Weights of a small masked image model: 88.7 epochs.
Rows from block 9 of a small masked image model, named by matrix and row number. Rows with one number belong to one neuron. Each number is 128 + 24 x the weight over its row's rms, rounded and kept within 0 to 255. All counts start at 0. Numbers have three digits each.
Before each neuron's rows are labels from the 100 images, of 14848, where the neuron reaches its highest value: "strongest on" is what is common among them. Only what is clearly more common there than usual is listed. The data: photos of plants, animals and fungi (iNaturalist).
# fc1: MLP up (model.blocks.9.mlp.fc1.weight, 640x160), inputs 80-159
# fc2: MLP down (model.blocks.9.mlp.fc2.weight, 160x640, transposed), outputs 80-159

strongest on: phylum Arthropoda; class Insecta
fc1.287:111150109107147122101146141131124136115143139143147116139140138088113132121156158158164104124136098098135122119144103180146147160097128118121110084181094125108097147128158108111116126091139164119141177136113132117114091101129165147152132131
fc2.287:169131133148123115094189125136142147137130112111161150126140137146164129114159196125101159104183126119157112161096121129159093119111133113167147120176127113131092124103150121085153083096155125146113124140117148167151118126102082138156141115

strongest on: class Aves; order Passeriformes
fc1.629:081135110147114128139147179142099150123157163159196147120109126158092174129143112121112091172100085125186085116122121140150107144143115118123126129111131112123117138104112127160122126127130131096131142125072152119126127161172114122154116105
fc2.629:164170147156126166089177122131136149118093116134101141145123080090122128121126138141130163132163138127079130081077134111114077120118123102171113127120108114132135138139143121115164120153134130123123103123126163137077122111129084075139140116

strongest on: class Insecta; phylum Arthropoda
fc1.105:158114125146125084127085169131111129107146096148069157155136107157165116139109098155125127098134198154159147126111150091131109173117162128155134103128142136133156132117127144111142126121141128140135127140162118118144120119142134136100138171
fc2.105:125196126113142178134145127098140130195105150116185097119135119108078147124114149138147099164120101119095121120126083194096158117140144147086103148108118107150112140137130122096119104095126103121126104113118120115120135165140136090156161127

strongest on: phylum Chordata; class Aves
fc1.607:111147144101086184112164152149142122128123185118159141067166176140119150142150087131161097117133133134188144095087164139144114127153140128119158120100117128127118115133138170116092152092162118122105107157138110112129135145141177082140164158
fc2.607:170084141120143039141119126162129120167136108124141189144129091164095110123117122139123157104127112124073096199140117124096111145156126125164095141132112131147121132132126128165206145123109120130129145122114107131123128137137108120119108131

strongest on: class Aves; order Passeriformes
fc1.60:135129108093149129125147149103112074127106114133184104104093144140144117128129149142100083113118138132149151157129098144097093155131150129134137109146135174159096148137146138081155138149147098139123099133075122075175109131144110113093176138
fc2.60:101144138173140127101103114168120146136116130137080145150119112129117115122130132109155193127148153105091129148153179097116171150112124131121121136136117093117169097139124111186114078119128130118142157091149139154064115119140144150127101112

strongest on: phylum Chordata; class Aves
fc1.283:088110144131132131072160133122161131150164137133132093140109142100177126149120107131123149144166160086119131074082142119089114130146132087132111129144124152087156118136114104062143080112137149086100109129097110101134145102126122121131130149
fc2.283:148101123129123129166062136155094132110121127146121084135137106138100109132118120120122120077132104134158119136127121124121175124132137174103121123125112103137102111122118146201161143152132118128150080102167143133153120118153145142117101153

strongest on: order Passeriformes
fc1.211:109166134132139085138167110097098142148151162112140126102134109135140159113151061125125159122116104112127110168060088148147144114097101126176151123098136121124158135158129104189143127162142152116159131137139179149148101156146098112117118133
fc2.211:098136135161096118205101146100123134094145121133112090164147133128107142139137134116114138191125144100090111140158134113142144131118130127123137125088128162126123102133126113118063086072119113112110121096129118128172127186147181115101147106

strongest on: class Insecta; phylum Arthropoda
fc1.161:124153136105131116103148158115035147112134129106120125131132147135104147132123159119123097142106104085143096154095168103100165101099134090142136095121142091141131140098107139137141125142127112081133123136133124137148094120074159126114126102
fc2.161:137100124112121172140133154075131114165150141124127127082135208166116120130111116154111098146092145173141140097170088136093117136172152154097121139096146085163151117094143138128092129104146122178118128114124101116125128146144097194108133191

strongest on: order Passeriformes
fc1.150:097161107100120138169157118126136125116131150137124182113124095115131116113116078104150158090153118151129135105130151096097112131108130142173106112129084134142145076124139110117127206120141133112127093127092146099136110134092172097133148168
fc2.150:128108128184136134078081144156126149149115103125114107119138121157172138123132152158119100169117140142128139153173109133099151148142113137093145142076128132111108157121129116086140073154125110098160168121169111144146129134159082157134046125

strongest on: phylum Arthropoda; class Insecta; order Lepidoptera
fc1.312:110122120101109123108119145172158139103138131101145149133114103153115121101136136138130079180147112144116160092126171097156194090127119125121126119142143179132159154130174147111109125086136132132123130114107129131143084168137144095109136106
fc2.312:161109145174134089111083096075125137174123123142119125145134140121109155123132131158106141106176138125121149108106093126119119165130127134130183129130126081133130112125107144156186103188117141155130125188100150165110122128138143132132141103

strongest on: order Passeriformes
fc1.110:172149118103136139076084145098138113146117117118101076113120145128134119123139145144123104153121097113166156143165142147099110110138136130088136108153111169154135133130131113113133107128149106130158115141107103132146126176160146141150117183
fc2.110:065090127110125122121184120142136127120158134141145228128139135156123137124125141127111138103124152133089126124101118131179120149110090090172137124144134104123148119127129133164142122135127149134116154132144152093082129122095090094144097066

strongest on: class Aves; order Passeriformes
fc1.351:146119112125151094142137154101105121141141156138123120162151139128122131144133153152148138109137135151128124091121153120095133142117118113080127123140121086140151157144120139107135115132112161127147116133131133121169111125162182137132086112
fc2.351:147074104054128096123106140121129142124148140129119094102146149093129113138133073113119115117137134169125115123114131122132128144128133163065107101091137117113149142125129124096155144134112150163117109080132094126143131147123129170120054099

strongest on: phylum Chordata; class Aves; order Passeriformes
fc1.589:150119132140118144135141107089143106124139141146158161146129175144111118135109144133154133184163091162144111170137167180112123107116136098128149112091115176104105133119105111130110134153129124096167152161111158098090133164168143137165174114
fc2.589:138124085123117165087154100181120126120113120133095130128111140118116134156141110098155120142129131131095131131159132128151149115096107114117096152121134151114149104121136114108187131137105173128176141091145083159067121112128082091149098166

strongest on: order Passeriformes
fc1.82:094099125109133182122188101161127164099117148129155137154161127188084111150143152150082092094119127157116153140172179102127109129123141115093097121162131124094139149118100130149172162172119169179154121123141164143104149113136130113128145135
fc2.82:204123112156123117119181143126142115143125135140151114101115134104128106129139132129154118059093132131149112144130123123101131137131130136093111136140131072137141140133128131123116140145106112128150125150155098127107112131172137158141074098

strongest on: class Aves; order Passeriformes
fc1.27:161129150118157117122101103064126129099073123154128111160114127119186140099137134131108109129127115154156178136084171127144156137154138083144132129149122067117178135129129142100168134146139125204135149138138103134122126118098140124129105124
fc2.27:118181110113126120144119110174116131124163156108160140129123135151104100129120153153145109131125138101137113167178096142133094140143089145105116106181135183142136142122132119140101092091132122121115114105132131122134140148157093163087073104

strongest on: order Passeriformes
fc1.223:138132127098125125057181147204147139113153132150161121114147134173151111139125144130163113119154156125167195101127125168148100138131133135149152090120107116138052094129140174103129140097150153107129116149084128122130134105150180089151134136
fc2.223:124173148158131129166123111116090112128134147124157195125135091121073124119126070128138140155140116130092093166124155122130136100141128123103133149141129111121155153129123118120092179138115132176105174116163148115202120173119138182151143104

strongest on: phylum Chordata; class Aves; order Passeriformes
fc1.83:126130136146102153087094136164128146100136152134127102136160106138114107103136134158134107185165144156095061087148115160150125125143130135131149117161092083125104102129155163123132173095144139096148109115126141111155131183139115067142157096
fc2.83:141148127118119097127156145074134124097104136134104176130119148165125125135135119130108128079119144119156166145125107133102157106124130127147167131117126142122080116128133131087148090113111113104130128146124129170077131113058171191127109153

strongest on: phylum Chordata; class Aves; order Passeriformes
fc1.298:109118113135125126175127185134136131084112126131153160138154100139101099132119088143112131107149118179109163128163146102125132129140136107124144130151127137114110168088143157112153120112137177085120173118105144128082094143099143092122155134
fc2.298:093118142138149118194171134108119142113166109135163106126131121145199140116145115117079111139132105170157114144173134140139144113122130104180133123084121160126085143117130138105126139166127134156125138138129155083113107125105130146129119117

strongest on: phylum Arthropoda; class Insecta
fc1.517:096136090139133170084159132161130144076131136106149119143104106172180138109136186122152127142129152128142169104122167115155165046125101125126118096127131196105157129069117129139111124108146131145158131126100118143086138138132121171122120143
fc2.517:138088145167155099172120127083124124172119138144119139129126081127114130125125110106134129094134126097131123164144101153106124182138142119113171139105131083146099138138124131157162096131107118133114108160118165099136116091115117116121123119

strongest on: order Passeriformes
fc1.282:119141125136164147133138117119149123120133123099112120110139122191124127126131139133133117160148136138110176140082127130071103125139162103173115109118131118104119140102119087109117151160100174073128098099146149092130118173126156124145112130
fc2.282:124100131112142130077174142201139143133119114123150153111135168116143115112131117148158086135121138132143166107153139159144168128106107146096130112147116078150125158118129155136148117092149092116128177159131102147080140094108129158122108137

strongest on: class Insecta; phylum Arthropoda
fc1.473:161119140093124141150143112103137131127118150158129115093108146106175118134130100149141138091125136137131135099098100128060138089102131108166117137134130110167119110133124141078132131132139099158162133132120120107138163122134096126134131098
fc2.473:120177128144127114140120141139123125087130123115134103141137101181084153134122132124125080152110123130112117121169152139154103144132119143144148119138125133120149143132122128158058120123124136086123116147152155141126118171173140131095177154

strongest on: class Aves
fc1.370:102145139090136106145144127134109143094129129110135163116111168164169128126107171113125152164161142121119123082102161129166128118135105106161128140110130103147081127135147119136121134163144166145114095086084136102126132079143116111116120124
fc2.370:080155164104135160122176158126158143152121149132155124127135150118079088110131102137105136149139132129107130154130095158141135157103147118131142101107128134142153134141133130152123146087128122105104168124121170114116132178083137103124162112

strongest on: phylum Arthropoda; class Insecta; order Lepidoptera
fc1.315:104130139107127123176095172112125124161154096096172153140123080087135099101148121091111106131135105121133153150099162119150143113099094099125160131114124182132142120089129165122131096147134122147092121161113149093155104101137147137112130145
fc2.315:152110136135140096119150130172085126098154165148134045118134147130107160127128135141132134167129127120149130132160169136178172129122119139159125131084130108104142105154106148115086128113116153144174144071151090158141127149162145134158173150

strongest on: class Aves; order Passeriformes
fc1.288:126129144112134140134151141120139131149146166119163132139110078169102127143156078154144085137133121076157100109152139139168094104148122092143153117153117178129139131120141148134142121129138131137140137142127131127133125088100167090116132100
fc2.288:135178127144138167144126121100124156120118093135154142109146164145124133108132132123096133159159112093109163144091082139153145152128135147180116120174092168132123118132121119125098189178142139068140128177141181141113115163102182143120127072

strongest on: phylum Arthropoda; class Insecta; order Lepidoptera
fc1.365:104146134139138147093151115098167122091195159079143126113093145124122165076129122148104133146097115144108112133081133129117166115119138070086103122134119077084143089090139139105106165139140101114152089124125142134136126179143142133118141134
fc2.365:152143147133088110113139175136112107158144135149165131112153090167109142147133086153151094110151123138137124131163145157115116124139138126070090142179120142127156143128124145110138108113126103111117121115156126122121119142100131102180140087

strongest on: order Passeriformes
fc1.400:108138129078146139096171157144125118146134183128145124098131116116076118128143123162124112135181142129102123187142141189128125107136119128125115098107134133124157130126143175100172136088155168116147185141106139129142137185131137160132135107
fc2.400:120159123101144104147072116184129119123114061128119119186131125177091100141136127159134093076108103116143120135114158088170113127147133149151157120107108124137094139137146122194061144137109145147152082094164170116133133082140129081121123126

strongest on: phylum Chordata; class Aves; order Passeriformes
fc1.488:173139137169160091156170141133127123092154178139204135156139150167164141127151130155171115156138139108157139112119133107133128128148145120135144109138121110140149130163134171136142150166147102100134152142108113095142118150147135131117097153
fc2.488:143148132174139139141114137121155130144106119127109201065128119119155138119131110144122137123139118143140130119170114093099143119129125110160123129116114118111036119131128140116123171136113117157130155116151155134098124150113134106169120129

strongest on: class Insecta; phylum Arthropoda
fc1.40:144112109128097139148121107152138155114126175107144121130111105145133121134119160134147113129109121126130130114123163128184132091152075141108131125132123168092176127107112089121110179120141144125131146123195111166133151135100096126106124123
fc2.40:082111131139119114113153144091150123122139079151104154110135188169145135139133129112080104129132147136142154135120090154095133198151107185117150108155135161136083138139120133133156126072121131091142142162119176096117102096149123092145132146

strongest on: phylum Arthropoda; class Insecta; order Lepidoptera
fc1.159:145130097116160090154084073160134141133085129157107134110156079109162165116124171123132135163130120121138108165134150094094176106110101115124107130139108142122131118108134104122134135176157111126125131154117118119145113127112119118134144095
fc2.159:115146124161116140114188140168130117160155115136155163140136146148114122120124100155134106097127138119119150096119084143117089149136124104109156122160141131112117187129115126079117162088117154124135124125131122128106119128172123074122153140

strongest on: phylum Chordata; class Aves; order Passeriformes
fc1.430:129130139132112137128145156134132122066152144117116127124153129132142123133156146115117071163165100104119153129125140144164155097121168093075112126138114138111147102136169126101093133092138158141116155172053161147143100156166133127163172106
fc2.430:108165105100107197094159122118142133161106101113144148146142144138174107134114130132113128159153139115096185122122093156128100125113110121200131123146134159121151153124105121146094118106134120155097167117120167128144121112156158121102162108

strongest on: order Passeriformes
fc1.393:137103133111140180157121120104129131105135130127105155125132094114087145128138134121127096090125110140137127121097133147056113099114148124132097124140126080113145104118133124131078129190127127145187122135117124099055122111117107136122130132
fc2.393:148175123139115096073120135149103123126138144130129081117150158132155111128128101128119130179127126109124133137141097132160120106154143118096146116159135187141138127129129117132159120029131124120106144109099114139182131147154179136114137161

strongest on: order Passeriformes
fc1.504:126136138114120144095137117137130113160167069123127124120133152153135095143140188110165102117149108120150115131137112176108113138110098173119140104139143103175104180115146130151124154177160136115146140130108146154199123121126149097107182072
fc2.504:102138120126155126137145117141127138095125156124155156138128113082097128124132110120119188122116136124092123155182173108123153114147145121136132141123112168134155143138124095145148114092127137079122105093122117131115140171163135109133052110

strongest on: phylum Chordata; class Aves; order Passeriformes
fc1.214:114123168174085102133114149106113123111099114113069095140156170163140119142135137124116108155121067150108122098131127114143137102145094114134160116132105123094106157164112137149124114172130161125157147108124121154102095173170094171143092138
fc2.214:184108088141115117126106075111109130128126097119114093139112112130152127139143129126129088148089132147114110128148126091153142114105168142131121160105127154125183108103136128106152078124128150157152128118131113169217114124118104130116088158

strongest on: class Aves; order Passeriformes
fc1.489:043118133117156112189155124137132124112140094154161143158127123158142089142140164139076151127152121121140134099146152112148103139084118119155143104145113116121104126126130123159152181134154113091162124106113091117101146122129143106128150125
fc2.489:214165122103124161073124154122124138122129174116127044108130157145101180121127079100159094107112136134120135181134104141108149122145147164085121143082130164133153152130135132115119103096122123141087118101116134132136138165145125109129125148

strongest on: class Aves; order Passeriformes
fc1.528:141121146108113154142186137135127116141137118132114155168116142158112115099123142105151125152153115137183154127156136159154129151172099104182134141127126144144127139131136123138110141146129129113157075142139164105158139170166151153095205155
fc2.528:096120135072102125217133141119124122141111110131133110124122120129069122135132127095137149099144119125192136112148101159122126125143123105177131146147127157141103119119139134130167105112133113089090095147123130122163130109146182083089171118

strongest on: class Aves
fc1.277:114145099151137126132148113151114148131147175113102147129129086145176121133121109156143119112121145181100118086155125143135121106129091122109143130137086100102198164125134138159113112097125151096110112101113118097153110158173117136124130143
fc2.277:158133116091119155139147106116128116113145148132076141097149128103135123129140101141103119078100126164087119071158127132131121130119130161123147117153140091141162146117129135124136164068127157161083088121118148097047120176175083143080123127

strongest on: phylum Chordata; class Aves
fc1.258:122143128112112130134172138120108124118158150122091069128150167170130118133135161135166130118156141171120125069115164088136106124141116102127120135112128157077100062144132116117103122097153179071147108088119149135087132134141132134121137103
fc2.258:098194116131105162136103102108126110095140111126104066119132222118138109136131172132109105154129085103096099099113120123117136135132122141144121133142137138135161102117130120178129140122122122146141114132137129150182124096157065155113118114

strongest on: class Insecta; phylum Arthropoda
fc1.484:159137122129105127144146081140096109086108130116117156134118156102116101111142108128177107137153120102115084127077132136147123120106154109118143128158109110075069082137135131180103103120141117168131117142112117108180137104185124113102134142
fc2.484:171125122154141116105132130142167137095086150140123143139104134133161120133147142106160129087133102104119116148153151112121119119135116131084150117117135120092151164131116133137130132077135149184106159126137082154136149107161111080130123154

strongest on: order Passeriformes
fc1.113:124124133156100112107117125075121155148123150136093098121135111106131128132156108159108133199166146131111127097156104123145095140123124122196170108094163135113115120135101148148139108140118146105088171128106123141136155168113147093160134114
fc2.113:152117124109164132116115132156132134094132111135138192123117089122114135112126140115138140046090130120115120144098098127073141095161150097132104125143106131129143168137126126109132121137141103106160089163137131102141117088109093149118119136

strongest on: order Passeriformes
fc1.86:136093144135143127120146134129113117130153116110111115177150132102145101164156133132145116149120132119134128119145176122137107108094110131137125118133118084110092102142125106133167097109155208070137152137132127093093124090160182161119166155
fc2.86:098114132134136145134129114079160138169120083133159101094122212105095150115143146130134071151106141144120156115109073142134153147151132156114126135116134149124165156141119147123116139156138108150139130130133101122113118141097067126109073087

strongest on: class Insecta; phylum Arthropoda; order Lepidoptera
fc1.538:158129112105125137146118141153123111112132133096147163156124107093134141069116126158109130112139126130131116126115162122138147146164098124137146100123147145120120126091149118117136153175105144070155114183141144120112118178098141107129105150
fc2.538:114102137081116118100143145138118110064151120140115134142115185133150146136126139140089098184153103140170148127126122122135145145119138131175154132085125152124138104130114132132179148159130109099090130078136134183054131122152129128132089138

strongest on: class Aves; order Passeriformes
fc1.542:130150088157146136100109132174129116136104143111142100146140166112154101140137183127170089191112116113121122135111122120160111129117131137086138131094119141103109130130118114121189104095147130136119180136142105144100131144169126146092119118
fc2.542:113161110136147141053126118176112131149140130115115098121128131161133163123145116152142071105139127134092142144099159133139126122106125175107119124130120101107141134114135127126054138166126167163159145077136116116108098127049086096152134128

strongest on: order Passeriformes
fc1.64:116138115128111116104090151146146095125150103085110143134124106107113091118160094113141124138130134131127134126101141168132087121131111128079116127093154118110177107126136143113132123164101145135122092131157147106088130194133185102122184113
fc2.64:076128111099122069153138105164111102118154167116117080143136154133116163143120149103137167128101122095128131138119160160130157142121068101119100128132123131116132155131131131146100080139098122122127107113140125165194105118144067103121084135

strongest on: class Aves
fc1.427:147097143110128121141127100152144169100120141122118142124144181121119101138111071152143104156156147149135185115117130124206129118117137131085132137142097122128136148133145123100129155116128186100143195141128116115131125105098111134122114110
fc2.427:155151141113128103121070124070136141126131150136129141125143092081153127116119162151107138106120147151080093099143080131071083147142151132140132102129142094122121161133120123105143108106140121167139134103136117148103115131128096115097145116

strongest on: order Passeriformes
fc1.597:156165122095108143158156155118118108111118144143137144133125172150120131122139081133118165098117137104190120066131126120139096124119137132130131122143120115125152140136134139101108125159164115133137082100186146116115123156141139068086109147
fc2.597:126149126096138170073155133127140119105127110120116126146129077119135144132124127165133047100116121127052150198175139182114139146135155119124119138090117136138136133122141121142136173090097132144154161145115120138102131111123103174130096128

strongest on: class Aves; order Passeriformes
fc1.342:136156142141124131135169135137128127138158182107152124099130092092159129109141141128152077129130128120193128103192136102101131119115126116117132140113117125124122150123159154130166083085138166150076176093119132125105119115113141129144138116
fc2.342:105137152134134092139133119094133129118127130127092140120135131052154141134146103155135129134168089097161151138139124140119137129103143170120132136128132142113091148130132157137115115079133147110116159110123161143123119140083182142132097134

strongest on: class Aves; phylum Chordata; order Passeriformes
fc1.495:134163093103111110091084122115134127126174100101108112106144124151135136125121141097145163126153108131115139097091106132095114124115124100107158142140145141141136140141152127157156160149126131148089118138157139167123133141123119140134151136
fc2.495:179139118155128111175161135071134122128108134145119108125140121102098094124129121163114093123115142136156145152179145146165154106137125127125124130148130115133088167121133118084116122100144137108134155119103133146155131139139118132095090161